{"encoder_arch": "densenet", "model": "audio captioner", "dataset": "synthesized solo parts of chorales (CocoChorales)", "train_examples": 39062, "gain_aug_db": 10, "n_mels": 64, "hop_length": 320, "input": "log_mel", "spec_augment": false, "win_length": 512, "tokenizer": "word", "vocab_size": 56, "encoder_norm": "layernorm", "encoder_activation": "silu", "encoder_depths": [3, 3, 9, 3], "encoder_kernel_size": 3, "encoder_stem": "single", "encoder_growth_rate": 24, "fusion": "cross_attention", "label_smoothing": 0.1, "decoder_width": 128, "decoder_layers": 8, "decoder_norm": "layernorm_no_bias", "decoder_norm_position": "pre", "decoder_activation": "gelu", "decoder_mlp_ratio": 4, "decoder_head_dim": 64, "decoder_fused_qkv": false, "decoder_bias": "none", "decoder_qk_norm": false, "decoder_layer_scale_init": 0.01, "decoder_parallel_block": true, "decoder_inner_norm": false, "decoder_positions": "learned", "decoder_cross_attention_every": 1, "decoder_tie_embeddings": false, "init": "kaiming_normal", "residual_init": "zero_last", "optimizer": "soap", "beta2": 0.99, "lr": 0.005, "beta1": 0.9, "shampoo_beta": 0.99, "eps": 1e-08, "precondition_frequency": 50, "max_precond_dim": 512, "one_sided": false, "adamw_lr_other_params": 0.0014, "ema_decay": 0.999, "steps": 15300, "batch_size": 256, "epochs": 100.3, "lr_schedule": "cosine", "final_lr_fraction": 0, "warmup_steps": 760, "weight_decay": 0.02, "adamw_weight_decay_other_params": 0.01}
Rows from block 2 of the text decoder, named by matrix and row number. Each number is 128 + 24 x the weight over the matrix's rms, rounded and kept within 0 to 255. All counts start at 0. Numbers have three digits each.
# v: cross-attention value (decoder.blocks.2.cross_attn.v.weight, 128x200), inputs 100-199
v.47:074154166118126116139181139095153129108124110128144103093109101122078112157126115134161131110137151144191114098069099094130152148084160126125080107113136125145128094109112160154131093147147124125126116104151134145134145146152125132116103107162112116128152144130117127171131162122153137117109154096149
v.48:070092140146104098161197141089138106122135134131140138121132120118147108155110153132093151142123126155118098162110132099172157096140100156153124127126107131123108120107137155130131121142111118111094139104113152098142079116143111129122151118148105123100150105090119149110084091142150115108133124057129
v.49:097128143150125133128157103136133140119110165107113117159129143131131106124129115106142129159103130125141166084138163126080138111154131119129119120084115117158155153121139172143162151128094132145136119106162141132124117149126100129113186129105150161103142156121126134144118141129113089106106168083124
v.50:106127072137123141153114111114136097096141113183098146068140132139105118164172136113099119111137128133116158109138136166159111126158100104110098140126151142107142139112133121146126127136138132100151105155117097138146112142126143137125083131134143099131122088175104097126132100104120157098134096143129
v.51:132138042128143116133130111116168151126145178148153137111141126172064119182182134142084139153109125135099103122095139119126110107130142121153136132117096183112128136104139133133095122141094141154167107130174125136117140164103115125117138115142093130146161080141124161139105120143173162119099107096100
v.52:110094118150143137105135121154142115136105167146120124091144149108139131106051140091138138145115141117164117098139103177156166122132110123117117132131153121134082110146120119129155111130104134147096102083125149142133110139128146119120108089117123088081125142129148136128109149115140097160104113091107
v.53:093156148163098147141162132136117188137108144120098153140103113111121138102109146159132141106120116095142115123095101145156132097081124125064130130141116120149147118100144138138130117110140145103134115124114129133171111108136113129156143112136151116110122183155142142114137139148136153144132124132148
v.54:095138182104142131098119103141102141133085078137119111125168127120120149082067116110118132096147129162127087153174146136148110145165104130135100138133116107147141141138146146101148116142127165112105110135100110120150114094144148138146108095155117107115110138159160150094121159114162079156122100142130
v.55:102126155110091172126133193158117150102121128128113192133129140118136122109147152161106146151131128090105171079120134130126133132120118114156092114137159110158114071124122128145143112115108111122087135145132121106170121122118125146136125134096117111131137151118146124122105133120129141148115145118127
v.56:140141147104079122167157125120127120132151083145088095118156097127120164141153092135105129138132118143120165146117156170107119106099166113130187105149131155124112105140141154122148161122064138120118109116118118139137172149144128139104109154159154099099097139127171104100142146135133130120120079157120
v.57:096140134092119124100144110180085157099153156117163140137128156136140103084109134183144152104122119131146137100116149145117130114123137120143098137122113116106124134126105119111156164148130096113139093147099135151092120142138115158106154135111133119120118127111114131122137129096115112117151099129149
v.58:148128149173128122169160119145055166130133122143082138126141153160163123167129095092141156125134129116110153155137156135104125120126128142150148092081136133155123127148141110109132140147128108136120122120125100170099180091129124122153136130144174173091156119112135147125097116072127140116142148165166
v.59:135104119101130100119119114147138137121096181138123127136143108112110141094107130135129139159109155135131142139090114110132138107138105123143118136119135133137120158112125135130108100111129141114140148123136132141124119147142151135143141138125150112110125109099125141128082104125124090106134161126111
v.60:131118114125147127120108134135065157140114143186120130088121125098111113124173118145147131149158120110128118109110131125153142103148125116088145121128123113116112093133137147138135134149114123096134130131147111132160109185135107178157108138154138131123086126149125107142123119141141113118087132129139
v.61:097122160152111123145140108119109112119160143146140097147113131192114188104109082116129075121119139129111143109163177151124113136117126111098147135133127091122114075133122144113148112139124117142100144137129157122125137133147116128143112161133124164155122132114142139131142115147142156108109129172114
v.62:152129184099143102115122128158105113079148127145116153100179142100141140146155144153153118150154105104118153133154149104130152166121098116094112166119094126130152114147150118123143135159125103142131170118122142145086131163141117151104113103119139145138103128099104123151130092109139107119125191129135
v.63:135130076141139141084082134142124136144122144101117145171145112189080118140112121091153146132131124151119093114109122150156122137090101135146112120144126138160126110130109117126108151123088104117088152149111125110161145111116148123126122129106137098122108129123139142135140140122113126154149161091128
v.64:165135114138136133104148124127144124122115087132135146143132129107143127125110141127100125141135158112121156120122082118117122085125103149158144123133154107150144140098132133151154110136116150145179105124154127131138123139113161128128164104128160141099110123103122139119170118126102114142132148141153
v.65:166133145083137105148095195158129088142124113123068117152093138142114144087113140161117102159123139171121101159147132095103125144109105112108142135119116131106135159104127176157149133130130147122109149130146105153118108104147130166107110139131137150115138111129081158093123112109133126147192164138101
v.66:138104117126129134123111175113164097128149118131087108141108116140152149129101157115135067138166150142120162102091110142131113083153161130106132095113130132117127138102134128148101128150133152082132126123123116119111122111137136144104107116147116123109138135137120127121092135167115133145139111150137
v.67:111132108172127108144111133125151130135156080139134083158071124156127156178100114120149180141076148101128130147104156127136136140140165136155108163105152104146157139104114139115149131104128132152145127134119107121163100184130167103123104103176107095155133113084073114141078118144143138164152146120173
v.68:132129098136132164165125149134105141159166130130152152149080108125128127122145113117151137145121099144148099140158167133138113133121151106086153103142112169136127118087154095131129127128124143139105119124119161165110153108123134129156102134088121117142115158126131109116130144116141131129107152122126
v.69:146086133133098114087127118139137145114157102088102130073107137135119107113150133126140161140127121134114114137152143123144116142130102152136078105136132145118112114105095168126130105139110146139094142162074105133137198104136115105164146162112124092097141120132121132118120139093169116098148124136150