config.toml
hop_length = 320
decoder_norm_position = "pre"
beta2 = 0.99
batch_size = 256
adamw_weight_decay_other_params = 0.01
Rows from block 7 of the audio encoder of a small audio captioner, named by matrix and row number. Rows with one number belong to one channel. Each number is 128 + 24 x the weight over its row's rms, rounded and kept within 0 to 255. All counts start at 0. Numbers have three digits each. After the name is the row's rms in percent of the matrix's.
After each channel's rows are labels from the 100 clips, of 14848, where the channel reaches its highest value: "responds to" is what is common among them; "lies over" is the class under the peak. Only what is clearly more common there than usual is listed. The data: synthesized solo parts of chorales (CocoChorales).
# conv1: bottleneck pointwise conv (encoder.blocks.9.conv1.weight, 96x88x1x1), inputs 0-87
# conv2: growth 3x3 conv (encoder.blocks.9.conv2.weight, 24x96x3x3, transposed), outputs 0-23, a 3x3 kernel for each

conv1.85 107:106138088129116115102100101116147119121157124106162155126126084145156123107078144115109118118098116114134116137110113144139126156155139147114157118103077164104149122151148119167139086134129160149112131098204136160143137131145103123077151114123133117085182134106125
conv2.85 105:103115095112136179133105133140126101121137154125151105135114161137167102102103100162111170152142095123116120131132146130112141158087131175142148147147118123102111147103125105142147135102130140173156138155110145132126118135129129119116147119129134129140133109157119114190117152147090170108113147103168096119102163139115127159153123127131123129160152147118175113102100148177144113121167120140094154102144061143148130117138172117113118111149098102114152119126145111104081115140140119103142150130123147114126064111169106114103141116126131110122119113133116131126153135118157142155120139150102112128223166230095089102166120107095111137128115112140135124
responds to: tuba; note C4; note D4; note A#3
lies over: C4

conv1.60 093:127131140109138138150176098137124146123112143131104117149158140105145157118123076113120108168147130155099118124117113132142208142155124142170094131160141138094063154121118066156138141176143107116127153156123152111111148126152116120108120152149125132142169118117110
conv2.60 098:075073101138114127141122143101123098158146104094153136159150131109078123155143117090167116133116139131097125127134121148104099103103153085132090139126122149132141138117183123089123115114106126124169139108068130190153105082143160145122128135116088100147074162127113103123110141125152149102117084125140155115139138120131129121119142129141085120160103110111121128131131163118133126178100115123126107104193114115089114095167160126071135099083138182130133159108127119166109134144092142124125113127105113146108121111152090127141128118114138162138146071129121140138141171102121153089166105135118135123157117137140123110101109147162092083158119126119122142
responds to: note C#5; flute; note E5; note D#5
lies over: C#5

conv1.31 093:108116134171178169163168145083079114104108130136164154130124149109187123140094128103132125099101105157160155138076147151132188102106161112123148123147150125077107096145150162144151141142133138119143130131141132135143117137132103128118129136104097153135128128129117
conv2.31 092:141121098123151126127146125113097090158099161129179105138117167089136091140135104125108141104179120164097109093125131095076122094207146071123140124131119173148122117116131113105150145120125095131119090151127134151125120110157154109143152077162097158086095171096105121133106160080148151147095140116091143128127112148113179082192137120113108142112132119150112124147075120130137118132135118127134128160094164112132145109110125110204122094124118113147108153128158136128115142108139121108098132137094139149147130151104113137101119107145152120156127123125136119126116097148123119139133089155141134144158127128156131143111147115146151112094092097073123155
responds to: violin; note D#5; note D5; note F5
lies over: D#5

conv1.1 083:139146081083174088166122148163158178120121130119179139152195146147116149134113111102133121148110087149132116123133150103111127101112112119091171102128107105129107144120138118118129124154088178123111137103154152154128152116131102155100106115125100128119129153142112
conv2.1 088:156175121092116142089138144138101101101147125150167114148159061143139115116135101115147147161122168100123132147175077077161126136146143144154124156157114144123118155139082117138140165143124094127142158126114107135121127124143150138114127121146102172110121123137172087171103126111132108163123192136119116137145118138160090113112117160076129106064129116163093130134134138114166115167104110153107113139130129128096117119128104173091115114123115155123127125134161129116159109133109131107141138108185142143181153124120130130131134115117164142132121117105135145136141143096176120141073165136178148102120137184106131134095149110170120139127125113157102162
responds to: note G3; note A3; cello; tuba
lies over: G3

conv1.74 144:087142117109158104127131086152079167147137144122122121110145131122172099026141186117119146107109115117139123112133136118121113113150131131127117159117114138115135109099118121107117082105094119129117114125129112135139092122097090144138079169099118112113122147109109
conv2.74 109:127103081174081120140144117111138127149138095124132140136111096100160149122145170120155150120097148114072129119140115118094151089129148131102131165120131112142116086126118138120113114148106126137113183183149113120109140151149137106148138176137155146140115115132110123122130148123151091093112120173113119134160144142150163077100110146121107122129112118096174110178128179102082161109152142140109120125100138133130127160073125106119170129173153119130153158128080131117147122147111092167124131177146144134132116159137097143141114160157126122113112114100108132118144119156099111063128127136140140112167169167107134139147125134109089202149167108137129137
responds to: horn; note A#4; note C5; note C#5
lies over: A#4; C5

conv1.63 112:133116140161117148095129109150149078122120146121176154112119083104125112082160122111125151128132199160122155088116151141112137148107124126118130117109109127115084124107122127129124156121122164155074170103124163092124112158122138137157178171128119106135147107110110
conv2.63 116:137140166157158131109126138088114171150119128087171144110133141113137130111129163181088118127140123106103101140121127147123120126093147128123116120069175176163103161116093133115149136146155099137117125155121093156134109121124128136127179110126074153137152135130158119116109178150087149137150136127163141151149051144115181121148080121112115101123194101143141179145146104151107132173115153063158106114146085104118132116094134126131113149118128119130087125134120117142157128134146135092136123106113165118133130120112168137141131114110142130110095170150139071139153176118136115113096096152133120111144128126108111110102145127096126148116116106128129161
responds to: note E3; note F#3; note A3; note B3
lies over: E3

conv1.77 111:105158143090158141122134152146080108099159130123138168064112103120109149085120081127168154142147099148138111122096155170120124135129117097101148111126102135146156090117130139118137152116137135172124159127077104158130107148137133123146141143115108119135117094074106
conv2.77 103:137178141105138128105156153110103096134125102123169127086156134107135167147108126133096157106127083114141134119130123122105123127187097135135147123106114147159113130139123122087125150160125083107096084136118148125138103096099117126142110113159117147119085131176121107142122103125154136131105160131095114128087151117123142124091162143143097109116170109168113149129154121167081112177102102068159138142103138137124148101088151150084086123146115142119116132135145125171188180195138107082119126111137144132125140143097142113135112157125108165154116125128126108171114109081149135148154125097110136182083108150155131137136138113112130141117142113129111160
responds to: note E3; tuba; note B3; note A3
lies over: E3

conv1.10 116:177154101098131148150164132138111132114122138141111186117094136120122147146133108153114171092134143067133111120161118166083116156116124135161140179119140089132140181109115093178119141144092127129163117115127163117148139128117131120135135119163106119167149120141144
conv2.10 110:130150138127114114207128116095148134175159104101097126084146111115131130156093139107163134099117136142110132139126132105116155165149092119113134144134128098150101080152126129137126148118125119127168084124112191172129109127106128130135133108121129123111140101111176112132160141105149141119125114127143070167147091132135065119130115136106156117085139110129122158151152127108125142139145074134116151120106135130170117134112104164082152160111100135170099116094121157161122116092143131120128134145135144133139094102123105176135143146149139096107164054132119116097116190134084107154142180099125164123146122156098102135141147107129129107098119146108154137
responds to: note C#4; note G#3; tuba
lies over: C#4; G#3

conv1.48 101:122084101136129124171138126135125175155110130117127208120104109111133125104123102106151119157099112136153128118126153121144138080132110115132101167159116131163136109181151144103141087090138116087113138141124084096097089189142119140118134137137123138124159133124136
conv2.48 099:160150139106059155113138120078095126133157146145095122099092135136135125108102152137120164121126173148097134103088136132158115088179137111141104135147119130111120127129110096115139121131126104120186111122156113145122128119132114102179125114127128126150107138109112153117121113136136124104120227085161141105111170124121137113116114120160097171138119117111161148122143117117170098080137136115141104126125136105145123129149117135131143110111173174129134118146117115162123125142119170086133136118144101128117132128119139126146156106175111125121130187082194060148066134126132138095120101143145175116125135094124170120116113113139175114136122109117137128
responds to: note C5; note A#4; instrument: violin; oboe
lies over: silence

conv1.51 116:126126145114125122141154154108105093126118176124154130167110110099138089087130107133083148123112155099130186125155124151126123094194111121120134165188121125125104121091142159135110157106126137123163113138124125148158167144123118162133087083136104116105117133111133
conv2.51 127:134116128155100109153148101125178106127110113103128137116168134106122146141119125090134107103146124147137121101102160082143145136176111118146153128110157147110121072102141082097117118148115130108141132113155122131145133129118111097176119125160142097156164116102127105122109123131153126098131142144131194122133123121163179124221060113169093126097123158114092158098123157179105135109139146087118126164115137124136086124135136134117111150134112094153097162140120082134102115090123132124111133097126123105147138119132109117140109109095099119125156185108146060122127166137109126114153084094085125124132123140122108135128104138085154151105123122132138145
responds to: note F3; note A#3; note G3; note A3
lies over: F3

conv1.19 115:170114116104128119127120112160125136126136149147115184143110087101136114069152139115165171092098116166109137147132122135134122108144119091110178084156114120140183125131159157151100116095105124129159108135179111117113092114095118120119118100092122112141145124113130
conv2.19 116:144122125152132156130113140131081151071143121144113130105106144215150125137104114109159134101159120097150124141126134129157143129090143112092151129137123171140110101145115132129113070121112145135121123125142093108134100119127127101127106129120140162106119137131111219079124109112131102126176191128114162122133144112119120106137125124130106138143127103147117181094153128108128118148117136066144109119122150111211090082129111123137142136136145133114107142142131144107161121143122119138125118110110117128133108119138118073097101106143137111100163026136124135131129109121137123138084162137167121091137181147112111139128132109133133163144137116134134108
responds to: note A3; cello; note B3
lies over: A3

conv1.71 082:117135138078142131105144161128124138116111130141123144106135110129117155121115104164133083127113133163124134131153149159163132136106119129207184163144179125109121147084160109109138126097158141173086114184124133158137131124133153114116115156108139149098102140137116
conv2.71 082:158095103132131085143119105163148176128153099133148111140129128111154136077147140184095134120092128126134135121140107123130087140118108131164142145104112119088177164157146139142115098120145123112127103086141162087153124085091125125116107150145081109143130104130120093112154111143130144116114111112118128168135138125085107154162139140153126130109138118175113095123100126165118112143103134118153091146155125138081108155134158148093136134135115147096101149158088125119106113117080188132098108169106085138134109183122116141115124179122077147131103156147105114164124145108126161146150109119123143115143097150168187105086132120099133098135132128140168105
responds to: flute; note F5; note D#5
lies over: F5

conv1.7 116:150128147179110141129189137118139117117107144120122138100153160120124124114137128145158126124175169096156119124145112117097139169122172147102090170102131074137115205106116079123144072114097132133129102133135114135113146107105141121105127128116116137122138152121117
conv2.7 113:113132126138111143155115112168159124148137126116083124108145122086120123126113131105159136143097132145104119102156118112102139145154118133155112101153108131110151134122117119112115160179116105138115107155128141112111131129136153156098120149118116108147088122173134074125169137134132161112137120109109090157140112143104104132122184114105114144115141149129132157128171082149119089115116146150094142164150111135114157133062106140168117154091142109191137087088129164129100149111143094147126147139143206111118120126146139164116140129126110141140119077156099106119143128132149109103220110112058154138130124121092079132168123122156108127107138136119124111
responds to: note A5; note E5; flute; note D#5
lies over: A5; E5

conv1.88 120:149126133124113090103133152104104121153160150118131125089171121098106132077113134108111113145137138106154180116092131080158101152126117133145155089079109125115156125166140090135113132158178133135107103104144124142133149123101134146158141115181076122157138138119125
conv2.88 118:097119153112117115127137098164101103120118137121148117139132122155133117097100130093129125114141158083140148105169139114175101139065139112150101131160132098156120140158132150126124134099157145122135105156143117144116117112109113121132124150131116148131108126095156122107093118144142117121129171102159103125154139134129067162111098149164130148149116102085222111117124144153099153191126159089099150080155130141077134130130102118220113150118120108084106152135122118113147100109142128135118136130150160101149143087128147135130158138122093133130123154108142083138120100162154112104086108148129085114124141093105129115098102151112132134087131125104152132
responds to: note B4; horn; note B3; note C3
lies over: B4

conv1.20 089:149134111136178094167107146152092168130142097153088150153098129123118133126116114120115141121176152131122108136148190115135138107101098118125149107106115122108160186120159106122128081138154145140112107108104126146108140136154149174157137123156123148120193133150139
conv2.20 087:130151135098142163147094115146056176138130143095108095104164141182120145065147129133120113143103099157119163113134105119166083066118167131135133106128135121151117068167141142155136102157138142097133135134125097158134112135112168137095133141116150163129129121189104103138096145115054130110119141141135112113166133117137116120080179137085133143132130099139149115098122158122106142114137117143138146103118169138057133161096094146108151125139131127136139140158096138141166143088120158168128103130135111114162118157158115152126132132130122162096121115140125120155094142133127143113135127136137155125093118148118118118122148093122180090148125126121119134
responds to: note A3; note G#4; cello; instrument: viola
lies over: A3; G#4

conv1.4 094:094135129125148143173107129106126120097129157108106141146125130154149124110094136083144129162076162144128113127118113142112150110148092116125098141126101164099132129067168157106161177145146133131150169084140180090115123112142140165132135117158130137125118161160120
conv2.4 100:115166124121106121104105149106110149148147126125114103149134124102138101151097128121133098157152131157103118128105119142100156136113158094102113150148114153125157146114127122129127101157118119114136103160094146117159124150109134150116157124115120139133077125128126133147178158127081139114157078114112132092136124106162210105174123125206102103097184109138155112086125140147156127137161088102151139105142122115115117112202112104080082072126136152112102139115173127119135103119114127127138155097131157125120122110123195107137112118138139170110130101120108133108160167113152131139086141110138107111104097136102141155112150106170117109134107114122101123
responds to: note B3; note B4
lies over: silence

conv1.21 114:149129106123141169174152136125125144084127168165134149120104138185126131113171186117095137177124129129127102109125090110139109126122141129112109166134097164103117181101163119085135159089139122142126165132129161129118131113108143127121165148160137120133142149157137
conv2.21 115:153132153162113099117132136142101149085169122118140125098150080119110130145145104131129148157125168133102135154073137098158140155076142113134136138131102144147140160103122188127101094093141130110139165144135094100129117114123151144121136121130112112147155092138150080157155154102126111115134118139112167125135141107113197080142118133184106093085122132109128176142082134113188094131099133096152140117121151091148139128167138144078110103135110133154145148086123118130144128144135134175117112129130159159103129155129142112144155162140126105131148097149115112137157081151131107155121116093118160138121137132097117154151195081150107103118147133121149125
responds to: note B3; note A3; note A#3; bassoon
lies over: B3

conv1.72 104:145135164117114131158104133081167131150098055097064132145133083146190109104124132144139148160111119145141124124135158157156095119098135135151110105081127158124142125112154149103151124147153134108118144108121153129116118145124137130152107123119140188135124148136155
conv2.72 092:123162134089149126130137158190068164127143110127119155149128131154110139103151109147132116106139141121095150159100128142117084098142147122136139129146133120122135142141137148126101105091148138085104097127126150155116169149138146110089108143121121089143134126074077205148113110131099124147113097119121125140132123116076175121105176120132135119130078136109167089112131131137099143162129118149103131144138120153137096133170153107074126104127115129122167128132154128148143091109164102131139099135126167151089127168143178150126116117152166091155114167101119114106133128136164112095089170158108097146157140133113115159111160133102172114166143121125125134
responds to: note E4; note F#4; clarinet; instrument: viola
lies over: silence

conv1.0 091:172156123148136121150125129150139126110160156103143127135078115092111133145142101122168139121184111102146118118131186147145130110108117120125125093110127152168196131151158116058129142131136140139142104129120096142157141131131128153169161150147128139123144116126185
conv2.0 087:163143173131141113101128114147134107130130115125180094162101119173123132086141089121149105066127124168144121140113168113147132092107141105098125151107173088161149061172129108147186117150114097112106151141141116118119154100149127084136142137114149097125126128161145086111101134151131102114137133144160098150123132118153099134109119128107119108132150125102130100145130152145146134113175091089149119143129147097166130149098094131179122133103123079132149152121102113141157116136117105132150133124111162153105116092137118132145145152096118155095133133135160134134083157090137163093129163103137118121053157103173121132115105135111141115149170132139102124
responds to: violin; note C5; note G4; note A4
lies over: C5

conv1.15 125:149096107133126110121142126177105097123104124118151154112216156160130140084095105129138134112126122135114069121165147143123108090150126118143126148117154143168142097087092096141128119165133142142113143099127110128144146128109109166166132115171119122093142133146125
conv2.15 129:181119129154128092130129154102196113141099129125133110101171091155112145152108122101106156163127114128129103089191081139145136140095125116171153138132124093149113158129097135159125129108126134143148122129113122172095120131115132143153117121132140109123096149100137119122135112147109163124125111106116143120161089145149115167130144131114154091084141123152080156092179100124118165161097130104122124116114130135051129168133131135082124130111130135128110124170124107162136143131159130142111139100135143092155095126115158107106119087133098114132137073128119100130125087114151108103132125149175126126089188091131139133110097145084162121132124122110176092
responds to: note A4; note B4; oboe; note G4
lies over: silence; A4

conv1.79 101:130119144146098138063109123116117100124136183174129104120122132143126144147101085095105103168131121134145127116116110103134117155101188094144122101173155122106139106111081155137107143101145133134079129098116113123150138175109114131156148093134119156148095112138119
conv2.79 099:131123105169181127108156132134164125098112094150122155138143120105118122170106148148129109129170106111131110147104130108162134143114111122145134110138131187113156149109141118122127141103118131134108130102110150058131125082143130127142105109098126191139119150092163079116099132115120119163135141100075183115125093146153138115140112115093132152120142126086170129145126135126115122113137095164121135153147123116112173128096101152148133091062136099134084113148105101119165103090137140116103125124126085108106179118108160117133189116115124125155119123105137114118141129129120127105086114167180118146151120077169136133101106144101101086092121139151143134
responds to: clarinet; note C4; note D4
lies over: C4

conv1.56 086:101106164115134124129147067138134114165119105099135116129118131095134125139116160131155110108159110103158172103119097144151104142126120121168117146078156132201170142162134079124126179169157111142109167140130144108142121138134154088130126134152123124112129137130113
conv2.56 087:142142168134119099119157124103142134141103170130110101130104145159098099075134169145163139140135112124104138152155130105113141160094068121166120131158142117097131149121149128112101148097126111127129117178129132090136141127173129120126093156133114107133090118158122112174175115119108099117119158137129132137134144139116118122177101114128123114161086134117132102136151060129134172075154115058128145115117145096114156083158126163161109125148094165099112144159099093104109130125116125111131137161166137156111140129061133121129121126149141103097116126084120108149172129113120107128192102118135123120096171128154110147128117111122097121136173128111129111
responds to: note B4; note A4; horn; note C#5
lies over: silence

conv1.91 080:121140156125100119162114108136167127146137104152128090103140117173134143096128129106108091128115077083121151107100113122110104059124214119130141129117111162110134134136159118158142123115133102115148126146113114115109151108111150133127170113115118141087130097085146
conv2.91 087:096094100129134136139092117135117132137133124140088112159120128157124118149120111089159150102139112138123142162173118146139127125135103112160165122155127146160151129091133140116126108107156097203144145112111148092120109139159114119112107141184157136155164084125109167151124111132122135095136084158098130165059163105126071147098161140111120142115132156178157092114134101102180119076142130114129125130087147146136132091130146166132100120156093150142146123118103117141153115117132122116145138133126132152161118097138099146099151134131109093156172111129170091123143134140096140131139131117100074144103140149148110151065177126153117135118130106152159129
responds to: note D4; bassoon; viola
lies over: D4

conv1.78 087:162093071111118159120103163101113086125120109134143134124100125096077120151143158131101140139160174150148141157129152128124085161185127124150107138134137121084115100117097087146121108148096144147127121096153117120099186099108126143134114127150118114102134123138116
conv2.78 094:082130105129127118137138113153158150148153086110082125117191096087135136144114103112145091146115152133103118146130130117082168144137116109155150135069158123161127118134163138118116106170164123126135145115093122170116107115108132121111118126130144143146138118134112116114154122101124129161129137119133118131129112130106164136065102153153111142163121127136176094113105129130097150158154095081137115175084178114189124135070135132118115120150150104138087150111144134140114160133100108108156113098104125137117151114153100128102156124120064178134122124156128154125138069147088114140116107119129174130139111113143124123200103110118136114087104137117140134
responds to: note G#4; note C4; trombone; note F#4
lies over: G#4; C4

conv1.9 110:114101104129107141161126164113111118111110100097141161168115167104114126140126101080166198134131151090159106121123141106151148124136078074098127094174131133146165143151169105128110108133142146138102129112137133145158140129120117122141111123114134095167140131106097
conv2.9 105:124147171090094160126104126136141127134170074122141125107159130144128128149124132090145097083151175123139153155104114081208095146173114099143137106092129096157149112113136102156128122159132118115115130164104130132124121106119124141120124136102143103115184098136135116134153126126134104136113171117125112115128078167115082169161087151107095126116144147091175121141123113131146131109132136031152128092120123138145118106143138115166123112089117131150113157172119126123126126138140151104127119079121122158129161146092107115131147145127115147123102078123131107145151092131077137123106167141153104114140145126131140115116143137102145160143183136153136149
responds to: note D3; note C#4; note D#4; cello
lies over: C#4; D3

conv1.23 100:176102107122102096105108116074118129109141163148105174127144119107120090135126140188139127130089099089141161167153096173148140147131085122170113116090123099112155154102091122135110164115101107158116135129117152121094138121117128169125126127111151124120127140134124
conv2.23 101:140097094141105127162135116134138136099137133158137111098126141177144133124102137101116142139109148133123129132168125123138131179084132129125133137141147108104082167148154130141110132128128140100138154108098136160138166127167118135113126118123128156106112104154114100143122105139131120116138134132135153111161133112105146133143071097150122150155111106176157075129094141152156114146090112082146125157159104112213088138109159137105140171136123107163112149111106160141161110115135139174101092165087121161113069132129069100108177110153142096128121108131123139092109193118134148105115133134090116137167093128166145104129157122088122096119125150119141131
responds to: note D5; flute; note E5; note C5
lies over: D5

conv1.30 093:119112089157122092125135158132158141116152127134136125150109148132124140136111120128133158112134095099059074119147121107121114137142123133143167107099112143110154117087134103219136096076151167109102089109134124114169100115121128144133109128146139110134153134103136
conv2.30 096:125112103126159130099136117100156126160136140139093113104175145163136119102158117119138140112128097108165130073146133136133109112082129119157125147103134158098154118138153109143122150109115160218080116165121169158109125153093093135104135091155131145134144137121186127118141140129106130140146123111128111142146099113130129170137106137062104166108141141151092183101136126139117119169153147150124137110138143149063140184112145126101108133157140143097124144130125146141126085121102148139147124141148163098137087170137137137174143133101127142147150072142114090154128148132147109148125159123149135140081155145084101113160133147145125152159107131120125124
responds to: note G3
lies over: G3

conv1.57 111:110126133166183153122122121123153106142147123119082159103143125148162112098099125104088122141096120164087143160108099107134143135158138105191129092143119162097134164123107114147193071125125120142124120122112112106129117126125110100143111108147137134102173128116115
conv2.57 108:127066099132127148122143135165076132117135165102109141199132177137148099096111132118136086093116130137109129142094156088209155106142129131127131140160127137099129105137140120130137114142133157159169121068097137165120088125121148154141158114130084202115137122156124060115151102144125178156113137112118151160092133118129156105092148112136172114165091136144125097120097139124090135137147107155134131117144125140118122124188151114123108140156141100137113120121147091171094131098128161133138120112106125181113125122117104132152172121119123093145123117129111117141123121144088108122138130114073130163124117120131109113151140118136104132134143130127116142
responds to: note D#4; clarinet; note F4; note D5
lies over: D#4; D5